Weights of a small contrastive image-text model.
Model: 10.2M parameters, encoder norm groupnorm, encoder depths [3, 6, 3], encoder widths [40, 64, 120], text encoder layers 6, text encoder norm layernorm.
Training: soap at rate 0.0012, 6800 steps, batches of 128.
Data: trained on regions of photos with short descriptions (Visual Genome), 203450 training examples.
Rows from block 3 of the text encoder, named by matrix and row number. Rows with one number belong to one neuron. Each number is 128 + 32 x the weight over the matrix's rms, rounded and kept within 0 to 255. All counts start at 0.
# fc1: MLP up (text_encoder.blocks.3.mlp.fc1.weight, 1280x320), inputs 214-319
# fc2: MLP down (text_encoder.blocks.3.mlp.fc2.weight, 320x1280, transposed), outputs 214-319
fc1.234 [136 143 103  63 115 142 165 203 100 121  94 156 115 114 156 113  77  80 129 131 134  96  91 129 125 106 132 156  99 166 195 151 188 156 176 125 136 112  92 170 183 149  55 114 144 137 104 227 129 217  94 206 175 122 165 149 116 140 131 143 106  71 120 106 174 116 134   7  45 100 175 158 109 147 127 193  95 121 106 208 116 122 151 174  56 146 151 149 122 236 156 123  90  86 124 177 177 148 155  62 181 117 189  96  89  76]
fc1.235 [ 98 146 111 116 143 165 105 136 143 102 106  58 131 168  85 165 165  86 127 147 127  77 179 182 122 147 121 130 134 144  97 129 123 149 109 166  90 163 106 137 122 193 109 120 103  88 103 143 184 109 119 139 122  71 105 153 108 130 156 162 141 140  52 122 127 115 149 138 218 149 167 114 118 141 126 114 100  95 160 135 190 137 116 113 153 125 122 180 117 148 130 126 159 134 114 142 157 132 147 146 106 165 127 125  95 222]
fc1.236 [131 134 122 167 121 124 131 118 123 130 114 129 114 144 135 121 120 120 126 130 139 108 133 115 116 122 105 112 144 135 121 130 123 134 131 113 127 116 117 121 150 145 123 125 122 140 133 144 148 148 126 137 128 132 128 139 123 124 134 124 136 126  96 136 122 130 116 137 133 149 140 121 134 138 143 130  87 144 132 124 120 100 116 124 139 150 121 134 116 140 126  99 132 121 127 115 120 112 141 134 137 127 125 145 157 121]
fc1.237 [149 175 175 121 129 184 118 132 182  99 190 161 141  98 132  60 113  77 183  85  73 113  58 167  90  68 149 121  69 132 224 169 169 126 124 113 109  88  74 102 131 108  38  60 128  32  34 198  99  81 115 177 120  78  72 139 119 102 108 150 159 203 190 184 122 101 118 112 179 138 140  89  61 196 132 140 222  53 114 157 156 100  67 153 130 144 136 139 141 184  47  69 182 161 123  68 150 146 115 185 174 190  91 130 122 110]
fc1.238 [104 125 121 160 129 124  37 142 123 151 126 101  68  52 149 135 129  73  64 137 101 167  77 108 100 127 136  98  85 112 112 107 109  60 124 179  75 126 119 255 112 106  55  82  65 245 114 160 148 152 156 147  95 131  39 114  74 143 248 142 102 169 150 120  19 158 137  96  42 124 140  81 119 188 125  86 143 132  61 146 143 126  92 152 131 136  43 162 107 134 173 139 150 128 126 115 117 180 156 148 146 119 103 132 129 122]
fc1.239 [165 100 158 108  95 175 104  90 134  98 161 143  63 162  71 148  68 164 105 152 153  62 161 180 125 146 143 145 110 136  95 109  67 125 179 171 193  94 189  59 138  86  96  83 132 138 100 132 171 149  95 172  98 121  58 103  86 126 137 126 182  90 163 112  70 184  83 124 213 121  76 110  59 118 111 141 140 127 135  99 193 109 140 109 150 187 214 185  77  73 130 136 197 104 127  91 123 149  72 147 129 189 105 116 130 156]
fc1.240 [ 96  85 131 146 161 124 157 116  89 126  87 141 151  85 163 135 121 151 102 108 174 104 127  75 111 138 170 138 156 130 129 111 144  80 147 117 121 102 108 123 159 142 149 150 130  94 151 136 127 148 116 124 132 149 140 150 136 129 134 135 148 174 122 132 130 124 145 127  74 134 133 125 126 131 120  73 139 168 137 118 144 136 132 116 159 136 126 129 144 147 114 122 133 120 140 118  78 114 133 116 136 102  97 110 137  95]
fc1.241 [123 193 109 108 147 130 140 139 130  38 107  16  72 104  99 215  35  75 197 136 170 100 190 111 152 138 181  63 109  54 157 119  59  54 138 217 193 159  83 194 227 108 197 188 202  74 154 118  71 171 123  95 101 189 105 141 122 107 155 111  87 188 180  62 100 168 116 106  51  37  78  56 191 117 144  99 140 125  80  94 132 155  53  86 148 165  94 185 215 225 105 244 101 159 135   0 211 160 172  97 134  86 143 131 132 207]
fc1.242 [132 124 151 129  96 116 132 144 137 150 152 125 121 131 162 116 134 111 192 142  90 129 166 156  93 105 141 113 123 162  87 126 147 148 108 144 116 157 114 118 127  75 191 123 106 141 149 122  94  91 132 155 120 120 119 110 133 185  98 106  97 126 199 190 102 164 116 172  95 119 115 162 142 111  83 125 182 102 105 124  70  69  80  99  85  53 129 168 156 166 138  96  98 128 131 105 136 125 111 131 191 140 139 107 125 102]
fc1.243 [130 147 125 114 188 155 156 104 151 132 132 177 168 154 184  98 118 140 124 160  93 137 119 102  90 128 121 148 153 143 179  69 127 123 125 119 138 202 159 115 110 172 161 187 201 118 181 115 107 107 111 150 160 132 159 177 133 124 149 142 142  38 148 109  71  69 171 155  97  44  86 138 104 136  98  95  69 178 183 181 112 128 146 206 106  80 141  90 158 138 161 103 153 114 126 139 168  90 210  87 144 191 114 121  52 105]
fc1.244 [125 127 140  80 134 139  77 116 122 164 161 171 116 160 132 113 103 101 229 203 120 135 120 104 124 117 102 115 202 106  66 168 130  91 131 134  90 126 136 144  73 145 117 109  87  96 150  75 170  78 155 120 103 138  84 136 103 141  78  97 134 132  90 153 111 118 109  85 171  80 120 152 126 145 136 110 147 147 171 126 119 124  87 185 161 175 130  89 150 147 150 146  99 117 191 111  89 131 104 129 138 123 166 100 101 158]
fc1.245 [ 94  84 146  98 112 205 131 116 145 149 125 112 211 126  93 143 170 107 107 136  71  76 141 103  97 113 143 153 148 177 147  69 118 170 152  73  84 108  98  45 101 170 124 143  57  60  63 153 105 169 128 127 146 148  99 157 145 124  89 136 105 121 168 173 127  62 125 125 182 109 189 107 189 142  88 147 175  49 191 120 105 118 123 106 151 115  54 149 112 170 151 113 200 153  97  60 114 158 112 105 166 192  90 173 172 148]
fc1.246 [177 152 119  61  81 189  93 171  95 169 173 159 165 184  92 114 125 136  77  93  74 123 107 138 117 151 110 136 123  98 140 176 129 185 115 159 114 177 104 101  82 133 171  83 121 127 156 117  92  73 142  95 131 130 119  95 172 149 186  75 105  63 155 159 111 143 172 119 186 134 133 130 158  95  75 120 131 219 133 179 129 164 123 112 107 117 157 135 181 146 114 147 180 153 113  90 147 126 208 142 132 149 154  83 125 155]
fc1.247 [139 134 117 142 114 130 157 126 133 141 127 143 113 130 152 120 124 133 130 128 110 163 128 120 133 113 127 111 128 112 101 148 122 136 116 127 129  99 113 125 103 137 152 140 102 140 164 127 140 106 135 122 103 135 148 115 122 112 120 127 104 160 144 155  95 127 147 150 120 106 131 147 133 101 116 127 130 115 112 118 142 113 136 161 125 148 111 113 149 134 148  69 112 121 113 125 115 135 125 116 132 115 145 132 115 129]
fc1.248 [139 139 113 137 129  88 126 109 110 153 115 125 111 177 126 145 114 146 120 115 140 150 126 123 156 131 151  77 106  95  98 147 117 142 133 143 145 104  88 139 143 124  79 142 133 162 146 113 127 154 148 129 127 105 140 115  99 133 147 110 134 162  95 136  80 114 128 114 124 130 150 174 111 112 147 149 150 170 131 105 145  96  88 133  73 110 140 152  78 147 116 112 142 138 152 134 160 122 109 154 140 121 127 131  94 163]
fc1.249 [142 150 158  73 100 144 106 141 126 127 135 126  88 139 141 116 145  96 160 110 137 120 159 144  80 157 143 124 150  97 114 159 132  54 131 133 104 145 150 152  93 121 117  97 125 116 105 126 143 111 148 148 161 124  89 132 133 134 119 120 114 107 120 159 105 146 123 124 169  70 139 146 145 124 169 102 149 188 121 119 170 120 116 145  79 100 147 112 156 160 129 115 127 122 169 121 157 118 108 141 128 129 196  93 163 102]
fc1.250 [115 107 130 122 101 142 163 131 152 128 141 136 129 121 148 107 124 115 119 129 137 110 103 122 127 146 105 131 138 137 126 126 152 134 152 102 127 136 145 134 138 116 121 125 135 124 119 134 135 124 149 141 108 128 135 149 154 120 113 143 120 142 117 132 157 148 155 143 117 110 119 143 123 135 134 122  92 140 150 138 113 111 116  95 132 142 109 134 139 148 117 140 120 103 141 138 119 103 137 152 121 112 129 110 151 117]
fc1.251 [ 61   8 134 139 118 156 113 161  79  87 175 175 124 172  41 155 189 103 143  96 215 167 112 200 178  95  45 109  98  83  86 199 167 145 188 180 102 125 192 111  73  93 100  86  80 231  17 114  60 165 115  89 132 192  79 177 150 130  83  54 105 176  76 143 114 255  23 176 113 141 215  98 160 143 162 127  66 128  53 193 163 162 144 185 101 200 148 147  29 133 100 151 189 200 147 112 109 223 219 155  86 136  99  74 231  83]
fc1.252 [133 108 137 128 148 155 145 118  93 128  88  96 148 160  94 142  69 152 138 101 103  74  72 125 136 144 109 146 134 104 152  76 136 141 105 144 175 169 159 120 136 109  72  77 151 180 120  75 127 135 155  83 112 119  85 116 169  94 129 105 142 219  79  69 159 169  98 161 119 130 116 125 119 114 167 129 115 146  93 110 124 150 170 120 113 164 141 138  94  99 121 179 143 133 110 136 174  80 144 130 113 120 149 205 148 180]
fc1.253 [ 97  82 104 169 199 129 110  91 110 142 115 121 165 135 140 124 142 184 113 145 115  45 113 132 124 148 122 126 138 177 112 151 143  98 170 187  69 159 125 129 163 110  61  98 146  76 162  89 186 125 131 144  91 147  86 139 112 131  87 211 158 184 114  85 124 136 100 106 148 114 126 146 122 163 113  61 152 167 143 107  77  93 128 133  83 222 114 113  59  99 111 147 114 158 148 113 125  81 139 164 170 144  75 190 154  92]
fc1.254 [137 117 120 152 109 105 122 122 135 143 149 149 120 110 116 138 146 156 154 141 143 102 148 122 150 148 120 130 124 118  93 137 133 112 169 117  96 118 131 137 130 143 129 135 135 150 149 118 126 163 129 144 122 105 124 111 141 126 146 127 133 130 119 144 129 161 126 138 126 116 134 127 109 123 107 131 121 154 140 111 106 105 130 138 138 127 121 139 100 122 103 102 120 130 124 133 142 151 136 127 120 123 126 129 116 113]
fc1.255 [141 117 133 128 120 113 109 135 135 122 137 110 153 127 130 139 145 122 120 149 139 119 121 134 147 141 121  98 123 140 121 139 151 117 159 116 125 134 121 143 117 137 128 132 116 135 146 146 155 132 146 121 161 134 120 137 143 136 148 117 135 132 149 104 151 122 155 135 102 124 133 123 142 127 117 137 123 124 142 127 130 128 153 141 148 131 128 159 126 118 108 111 149 121 100 117 148 145 111 130 128 108 108 119 142 112]
fc1.256 [ 89  90 114 100  97 165 140 107 126 124 145 117 146 162 137 176 116 133 126 157 162 113 106 134 117 151 128 150 114 161 157 118 136 128 126 105 151 150 112 158 121 114 132 112 118 100 129 110 144 144 106 169 158 117 131 125 115 143 168 149 119 115 107 127  99 102 146 117 116 100 116 131 146 100 119 162 101 123 150 144 115 127 101 151 160 123 155 118 101 127 112  86 136 136 121  11 157 192 131 133 122 161 125  87 131 139]
fc1.257 [129  97 120 156 157 117 122 107 150 149 110 138 130 148 128 136 119 112 107 142 117 137 134 152 142 151  97 136 172 117 127 144 106 123 127 136  90 115 161 115 145 161 165 117 111 111 146 135 140 143 155 112 142 127 151 120 124 136 139 145 119 131 116 147 131 126 113 147 151 152 119 115 121 110 144  94 136 136 123 144 111 123 121 113 130 143  98 126 116 113 130 109 133 101 137 106 141 126 144 112  98 139 142 121 119 108]
fc1.258 [140 139  82 100  30 179  86 109 129  89 143 121 146  81 144  80  46 115 115 166 150  83 124 157 148  47 165 133 153 145 183 131 171 186 142  92 158 135  96 132 151  66 141 180  86  69 177 125 113 112  97  77  90 107 110 111 149 193 123 147  83 132 120 137 161 139 120 171 100 125 151  92 100 134 131 183 130 100  53 119  80 127 183 157 127  97  86 143  91 145  70 167 116  94 123  78 128 151  74 137 107 124 142 107 145 138]
fc1.259 [133  77 161 105 148  99 118 159  89 145 182 116 150  85 156 132 172 140 113 165 114 158 102  47 113 221  55 187 133 184  94  98 172 133  79 208 199 153 130 246 166  65  52 144 144 107  64 151 145 107 163 128 156 199 182  86  36 113 185  96  81 175  39 165 178 209 146 137  85  87 144  48 175 141 138 132  85 154  49 180 123 125 164 130 166  95  48 218 169 114  28 147 161 183  89  61 128 175  65 127 177 210 159 136  30 197]
fc1.260 [102  86 149 162 100 172 142  80 120 162 121 208 222  17 151 164 160 174 127  43 138 111  73  80 121 194 148 106  93 132 159 131 146  50 134 137  56 121 140 129 114 150 145 133 140  96 206  92 145 159 126 103 110 108  93  84 230  73 164 156  97 130 124 168 150 135 120 154 131 147 151  99 166 132 182  92  94 152 186 134 113 196 177 138 170  92 134 146 125 116 120 129  73 180 150  75  94 125 160 170  76 147  62 141 103  99]
fc1.261 [ 74  83 104 145 113 131 125 118 163 143 137 115 148 182 134 152 135 128 168 158 145 112 136 161 115 154 133 136 105 150 140 144 109 108 117  97 122 150 112 165 121  89 101 115  68 123 132 123 166 130  99 165 143 124 133 148 113 146 192 129 125 105 101 116 103 129 140 115 101  80 106 121 137 132 135 154  77 122 128 136  97 127  67 146 163 136 144 132 120 118 118  84 109 148 110   0 127 222 108 115 123 134 123  87 145 142]
fc1.262 [ 65  83 133 104 153 197 125  89 115 146  92 121  75 143 172 138 142 118 102 135 145 173 153 107 111 125 165 116 176 124 100 181  59  88 183  86 172 104  95 138 115 203  95 151 120 125 132  86 171 179 140 127 107  90 121 175  66 111 106 122 119 153 124 133 123  94 158 131 137 131 145 167 122  68 152 144 130  89 137 134 121  71 153 143  82 136 142 124 104 142 187  91 130 144 117 118 106 107 115 118 137 111 160 146 105 125]
fc1.263 [124 160 124 139 110 125 103  97 130 146 146 151 121 163  97 143 108 122 123 149 145 100 110 125 147 137 119 129 126 125 101 122 149 124 136 115 121 110 117 107 143 119 110 108 120 149 155  92 167  93 115 115 147 153 112  84 131 116  83 116 107 130 131 175 152  98 105 153 133 134  85 135 146 149 152 134 118 160 156 122 118 116 105 132 137 119 146 131 142 127 125 129 112 132 127 105 112 187 111 135 154  94 110 110 131 122]
fc1.264 [125 148  86 119 117 101 155 103 133 113 119 103 112 145 148 114 128 152 115 149 104 105 141 121 121 150 116 136 157 140 102 128 122 145 121 106 111 135 106 114 158 132 135 130 101  89 126 169 150 166  84 119 141 111 140 109 131 132 134 148 117 128 125 119 151 132 135 103 101 147  99 120 137 145 129 139 162 100 119 120 123 130 132 109 122 118 129 116 132 125 108 112 130 138 112 106 138 121 142 106 128 160 111 146 124 113]
fc1.265 [153 119 132 138 160 123 123 129 162 124 137 117 104 158 109 131 112 112 136 124 105 119 143 126 146 116 112 105 151 122  94 130 118 137 152 139 114 143 117 139 168 113 132 121 112 144 114 139 146 121 121  99 154 128 137 144 133 140 130 135 132 106 132 110 137 131 127 108 172 107 151 112 108 122 148 116 131 128 141 147 140 140 126 144 103 113 114 134 104 135 127 130 163 108 155 117 134 103 123 141 141 142 147 121 147 135]
fc2.234 [205 115 154 168 126 106  72 125 166 194 100 125 137 104  48  29 108 139 123 116 141 133  86  83 169 177 127 174  85  88  92  58 144 140 178  61 162  66 155 136 192  66  83 160 143 129 168 172 138 128  77  63 155 115 191 111 149 106  45 107  53 202  73 142  91 107 171 129 130 117 235  98 156 154 108 204 169 128 107 104 167 179  60  82 131 233 167 137  88 114 114 185 107 156 122 141 102  69 162  70 138  78 171 187 112 157]
fc2.235 [165 124 141 144 118  94 132 132  86 149 116 166 121 118 173 113 113 135 155  99 153 156 109 118 157  92 138 168 112 127 156 135 134 131 126  86 138 120 132  89 158  78 123 130 158 125 128 142  61 128 121 134 128 192 135  93 113 144 124  71 152  98 157 122 145 150 129 118  61  95  60 141 139  85 111 156 165 155 100 121  67 123 151 117  73 117 146  77 109  91 104 179 101 105 148 127 120 110 127 117 125 110 164 131 162  55]
fc2.236 [115 125 119  62 139 132 118 129 136 132 155 118 116 119 135 118 139 138 136 116 142 176 123 122 166 125 161 134 158 135 105 126 132 124 111 170 110 135 148 163 126  84 125 146 122 129 111 126  94  96 134 109 125 138 155 116 149 139 111 113 128 153 177 107 134 126 141  83 134  92 126 119 122 119 126 145 159 114 119 120 138 175 134 137 100  83 137 148 129 106 134 159 117 148 118 191 134 173 122 115 108 142 138 122 110 119]
fc2.237 [128 130 227  19 139 116  92 121 105 138  62 127 154  71 123 111 178 103  45  59 158 144 177 187 159 134 118  85 145  84 131 179 142 214 143 166 132 164 139 113  49 170 142 130 117  92 141  77   7 110 124 181  36 213 145 183 153 102 149 106 178 159  97  99 116 220 131 222 131  80  99 186 120 142 156 112 198  93 175 122  81 170 209  84 134 107 112  78 161 130 134  47  56 136 138 116 150 211 146 190 147 130 184  89 151 114]
fc2.238 [ 44 103 175 151 125 147 155  76 120 113  77 121 125  78  71 112 135 118 134 111 121 123 159 163 107  63 163 115 125 131 162 101 157 115 150 141 120 118 185  62 151  69 190 107 118  76 140 141 129  81 141 101 112 164 141 211 136 139 192 172 162  52 104 146 160 156 126 150 170 140 162 153 125  62  82 103 108 132 110 151  87 108 105 157  95 161 168  98 161 122 117 139 118 213  70 154 139 129 179 150  99 112 148 163 105 107]
fc2.239 [ 60 134 116 144 127 133 129 154 147 157 113 118 136 133 149 123 155 153 201 135 146 173 159  67 151 143 103 104 149 131 174  91 153 126  91  99  89 133 148 143 134 165  90 148  95 120 156 120  49 136 106  83 120 110 138 145 180 104  90 146 115 154 138 131 168 106 139 152 109 132 163 170 171  75 158  73 126 102 137 112  79 146 113 122  96  84  80 107 161 163  79 149 106 138 158 163 109 165 108 131 125 118 129 136 157 112]
fc2.240 [145 169 126 121 109 138 106 172 146 140 158 117 128 181 110 109 131 106 137 134 105 142 138 169 137 135 102 123 154 138 129 107 131 131 113 131 119 146 133 134 132 101 138 120 118 163 118 135 121 117 124 121 145 131 128 125 135 129 128 122 105 117 118 109 123 108 148 126 185 148 144 113 143 133 129 161 129 111 137 121 117 123 131 138 114 114 114 151 143 120 139 148 140 120 115 143 177 122 137 141 124 103 143 144 121 136]
fc2.241 [164 179  64 204  24 133  50 168 157 115 188 117 161 133  65 131  90 120 132  15 100 129 127 139 255 141 111  73 108 171 120 192 105 108  90 102   7 130 157 130 133 159 179 104 240 142  46 122 145  72 128 107  88 128 111 153 131 193  92  49 140 179 141 229 179 170 133  84 151 123 129 170  83  65 118 103 108 211 142 144  42  61 122 111 126 163  92 121 107 139 158 141  53 166 141 244 147 197 137 104 105 162 141 112 161 155]
fc2.242 [127  93  99  87 202  95  88 116 162 125 100  99 139 123  73 110 155 120  57 130  90 111  95  88 138 150  95 175 123 109 147 109 156 117 157 105 112  89 120 117 114 189  91 171 155 119 101 194 145 158 155  82 126  96 149 106 134 101 158 105 106  94  51  71 166  73 103 110 159 156 186 142 107 161 141 146  66 132 150 100 167 158 251 166 174 187 154  67 146 104  63 215 136 143 142 153 157 119 187 104  47 130 115 164 109 138]
fc2.243 [102 110 101 149 104 144 125 201 147 121 131  96 134 135  71 142 147 143 144 153 152 205 130 122 186 130 128 108 125 119 152 132 111 135 141  83  65 106 174  85 125 168 157  97 129 140  61 161 138 128  87  96 161 166 180 129 125 121  97 162 150 108 104 131 207 146 161 122 116 147 216 126 164  78 111 153 195 133  95 114 101 134  93  66 112  70  71  72 205 129 141 117 100 192 110 180 139 144 126 141 123 138 178  75 123 117]
fc2.244 [104 135 141 158 127 125 185 129 104 123 139  97 135  92 145 134 118 163 102 108 134 104 124 124 130 154 132 133  73 127 183  58 124 156  88 141 153 124 129 115 143 146 115 111 145 108 120 166 119 149 116 121 122  93 159 132 173 124 173 125  98 119 165 148 136 151 156 149  92 157 150  89 154 107 120 108  98  78 100 156 146 154 178  93 120 104 117 140 103 131 127  85 150 154 124 139 179 157 113 128 137 170  68 148 143 123]
fc2.245 [131 157 138 157 129  82  81 145 117 152 143 143 111 184 154 134 133 124 149 115 124 196 136 160 133 116 107 128 140 122 139 170 181  92 109 146 165 107 144 129 137 152 118 112 135 148 119 172 119 107 153 162 128  92 139 120 140 101 106 150 116 174  96 117 150 121 123 143  92 116  71 127  85 106 160 152 112 158  74  79 152  91 101 133 124  99 196 115 154  73 148 117  92  94 123 142  90  80 120 150  87 113 142  86 126 140]
fc2.246 [114 124 123 163 165  89 157 107 142 131  82  96  95 166 129 131 102 124 148 111 133 118 140  81 100  87 155 150 121 141 101  85 102  89 121 141 166 106 153 136 134 176 146 185 108 121 136 122 116 182 164 125 107 157 122 144  97 106  73 180 178 165 106 136 108 110 108 165  95 135  81 150 135 106 190  91 140 120  77 134  84  91 186 144 129 134 102  88  96 126 160 104 126 117 131 140 173 133  73 140 196  88 102 158 140 150]
fc2.247 [157 107 130 100 160 133  88 146  98 131 135  97 127 138  99 141 129 113 113 127 143  86 141 137 108 154 117 138 164 129 143  83 147 106 130 140 112 140 109 141 150 114 102 122 141 130  94 145 150 158 134 132 159 131 103 130 128 142 147 134 130  89 124 109 163 120 108 110 131 179 172  97  98 176 176 140 131 134 148 153  93 157 115  77 160 121 132 171  87 115 123 193 123 158 119 151 134 119 142 147 148 141  86 120 154 147]
fc2.248 [112 116 159 107 145 186 118 164 133 123 151 122 142 112 163 114 155 117 130 114 146 104 134 107 134  92 120 185 147 160 128 132 143 108 105 108 111 145 157 142 163 133 156 109 107 106 117 127 154 144 112 110 109 171 113 142 164 117 123 123 111  99 166 132 172 121 150 153 142 108 128  98 150 150 140 125 101  74 105 130 119 150 176 108 185 142 120  97 160 101 146 151 120 114  86 134  92 124 141 127  98 132 140 146 148 110]
fc2.249 [102 103  99 197 133 133 164 120 129 166 112 123 172 103 134 135 157 183 107 183 104 105 138 127 148 107 103 134  88 151 143 121 120 236 123 128 145 119  95 118 190 178 105 168 129 137 172 105 110 133 105  82 145 105 159 105  99 119  96 142 104  90 161 102 157 131 117 127  54 198 110 112 127 114  63 180 129  58 164 148  88 126 209  78 186 135 109 126 105  90 167 146 151 162  98 128  94 166 147 104 126 150  59 161  81 152]
fc2.250 [146 140 130 140 153 116  81 112 115 125 105 139 129 135 139 130 132 136 160 132 120 150 151 126  99 126 140 127 121 120 127 161 109 112  87 149 100 130 122 122 108 153 122 141 128 151 153 124 109 157 103 129 136 130 145 106 121 158 105 109 117 127 147 142 103 100  94 126 144 149 149 117 121 133  97 121 169 125  95 124 129 108 161 178 131  98 144 118 137 117 128 122 142 145 110 125 153 157  91 102 120 169 127 130 100 162]
fc2.251 [181 122  98 126 172 110  77 160 107 190  90  58 152 135 151 100 131 131 104 155 111 121  65 255 124 158  76  63  96 119 185 152 107  69 188 247  62 173 155 158  59 131 191 102 138 100 113 100 136 128  46 192  61 222  74 120  84 176 110  58 181 163 182 130  75 173 160 159 126 155 181 107 110 172 176   0 217 182  81 136 122 150 117 141  54 164 100  85 121 155   0 164  41 196 150 255  54  97 145 162 157 109 158 136 176 163]
fc2.252 [ 80 146 127  91 133 132 103 124 168  70 174  81 128 108 127 107 207 125 113 143 158 195 164 141  99 139 138 133 143 167 119 157 141 120 167  77 124 118 101 103 117 142 162 168 130  96 127 170 106 143  99 185 135 145 156 149  57 151 146 145 143  43 181 172 100  79 107  69 134 156  93 140 132 119  93 179 101 163 161 143 153 113  81 134 131  76 143 113 146 143  87  40 110 138 155  85  71 201  71 111 134 123 107  72 100  55]
fc2.253 [129 172 143  96  97 146 141 134 128 130 158 129 131 168 109 118 101  53 164 116 158 207 104  98 116 133 141 110 111 100 116 149  78 138 109  76 164  88 116  99  69 134 198 119 156 164 104  90 105 184 167 127 151 110 131 119 128 143 158  68 130  80 132 174 133  94 159 169 140 112 133 118 131  70 136 193  87 125  96 134 168 160 117 108 165  55 184 151 172 115 111  99 123  71 109  97 127 155  95 111 127 112 141  94 127 147]
fc2.254 [118 142 137 115 170 146 136 131 139 132 131  99 131 146 150 108 113 103 112 114 115 148 110 110 130 126 132 131 142 141 151 127 122 130  73 133 139 145 118 130 136 124 148 125 136 114 105 141 131 113 117 114 128 143 139 128 123 111 122 108 103 134 131 107 130 110 135 129 130 174 167 144 132 129 136 112 141  83 116 145 137 145 130 113 122 116 125 125 171 127 152 151 130 137 129 124 114 121 134 128 136 147 117 147 148 121]
fc2.255 [112 152 120 138 150 138 145 115 120 151 142 134 121 138 126 109 110 138 127 107 116 130 151 133 113  98 142 160 137 121 109 114 111 146  89 154 129 116 132 117 127 133 166 124 123 127 113 125  90 147  77 116  92 121 124 147 118 113 111 123 101 132  96 139 104 134 106 115 159 122 144 139 112 121 160 106 134 132 117 105 144 136  92 135 100 125 121 129 134 120 149 138  97 146 152 140 114  91 150 130 117 131 141 129 135 126]
fc2.256 [111  73 110 131 143 166 140 148 111  86 104 127 133 136  87 125  85 115 130 180 157 170 109  97 139 151 119 156 161 147 134  75 166 135 121  85 136 126 163 123 129  93 161 138 110  75 111 148 112 148 111 130 174 132 141 134  74 142 148 138 145 143  78 136  94 121 133 150 167  91 132 116 145  86  93 122 124 142 111 157 122 145 149 118 164 103 126 126 106 178 155  88 163 171 128  89 192 193 100 133 124 176 123  98 156  93]
fc2.257 [121 157 109  80  95 133 126 151 100 105 139 130 118  98 120 130 151 148 166 128 129 101 124 111 142 113 145 121  91 140 120 104 142 151 121 121 157 135 110 131 130 119  97 157 160 145 124 117 110 101 110 156 116 137 104 131 141 122 133 119 126 113 144  99 145 107 150  94 118 108 157 120 128 133 120 158 109 114 106 107 150 143 117 153 138 115 150 143 139 135 147 148 117 145 117 146 124 108 117 154 161 111 117 130 118 131]
fc2.258 [121 159 116  98 135 144 137  99 115 139 113 134 119 180 133 159 200 159 133 129  98 126 127 152 120 186  87 125 139 102 120 139  87 104 104 156 129 138 160 105 101 185 122  87 153 145 122 123  89 136 144 147 133 163 162 152 128  99 101 128 131 143 133 104 149 100 136 116 145 147 110 147 181  94 130 128 145 115 133 107 130 149  77 113 115 102 164 124 159 119 154  79 118 143 112 168 152 113 101 130 143 143  94 111 157 126]
fc2.259 [109 123 136 126 133 159 111  82 107 162  34 134 138 115 104 111  72  96 165 112 152 138 134 192 115 115 168 137  78 186 149 108 157  34 130 105 169 159 150  93 137 121 159 104 147  75 147 200 113 150 118 144 153  71 117 150 162 188 156 156 144 136 129 115 131 109 129 109 137  91 168 100 143  75 154  98  94 116 153 120 137 132 133 155 139 115 140 103 150 121 141 124 156 138 142 138 102 149 136 149  73 130 102 117 148 118]
fc2.260 [165 203 122 157 148 121 113 186 146  99 144  35  40 255 128  49  78  86 136 201 122 175 149 160  75 113  83 143 154 135  63 130  95 221 141  90 163 130 143 131 150 105 189 106 122 117  87 139  93 120 139 160 127 165 118 240  83 190 115 115 163 106  90  92 109 144 164 122 133 125  62 143  70  69  60 151 163 129 111 109 137  88  50  86  83 126 145 109 123 119 127 103 168 102 102 179 151 112  49 116 239 117 146 136 159 155]
fc2.261 [108  91  94 165 143 147 129 136 123  97 108 117 128 155  88 123  97  99 150 162 171 146 133 120 116 162 108 128 137 155 155  96 155  98 136  88 119 127 162 127 128  94 122 156  81 110 130 154 123 114 123 119 156 160 134 151  76 158 145 126 117 134 101 147 104 131 134 138 117  65 122 113 146 104 105 130 121 143 118 127 112 152 131 136 151 106 135 139 141 164 153 112 132 160 116  73 181 219 122 111 112 131 107 110 149 101]
fc2.262 [187 174 149 159  99 121 136 173  52 151 164 123 178 150  90 141 159 146 191 119 163  74  80 154 104 124 106 133 102 148 173  51 170 176  97 196  64 125 136 123 119  53 165 120 144 109  89 184  83  73  99 172 143 110 136  42 219 134 182 151 182 109 139 122 115 102 148 115 139 141 121 110 147 202 112 158 115 164  80 158 130 171 121 125 191 110  95 171 138 128  72 119 117  89  83 170 151 137 127 134  50 143  66  60 137 154]
fc2.263 [ 92 111 153  86 167 144 152 114 138 107 120 110 144 143 169  75 126 124 135 105 125 161 167 106 115 119 115 138 114 169 121 144  98 132 136 136 139 135 149 141  92 131 139 155 108 139 130 155  67 161 130 161 125 111 140 204 126 138 181 170 145 115 144 118 103 168 172  91 103 146 192 131 128  95 102 124 104 124 107  95 134 108 134 146 128 133 124 129 103 125 135  91 173 124 135 134 144  94 137 121  87 156 135 144 129 108]
fc2.264 [130 151 171 104 148 117 115 144 146 137 144 161 121 120 118 125 133 114 123 120 150 152 148 141 116 120 114 113 113 101 149 135 131 146 111 135 141 123 138 128 145 125 117 137 152 138 111 114  96 121 161 141 130 138 127 147 103 128 116 118 159 144 136 121 141 136 155 116 144 124 162 128 144 115 119 110 118 112 119 140 129 136 128 143 120 108 148 138 143 127 159 147 114 128 102 153 118 121 108 136 135 141 140 106 127 129]
fc2.265 [110 121 121 106 110 142 147 105  97 130 111 131 155 109 138 109 150 125 110 152 138 122 111 129  94 124 154 182  96 143 173 166 117 156 112 130 133 125 137 104 103 168  90 141 139 106 146  91 142 121 168 147  92 114 116 100 109 137 130 125 126 141 129 145 110 122 125 148  81 149 112 149 143 104 132 102 145 131 123 122  99 128 150 119 159 139 146 130 158  92 156 124  72 146  93 132 125 173 141 125 134 103 117 140 101 111]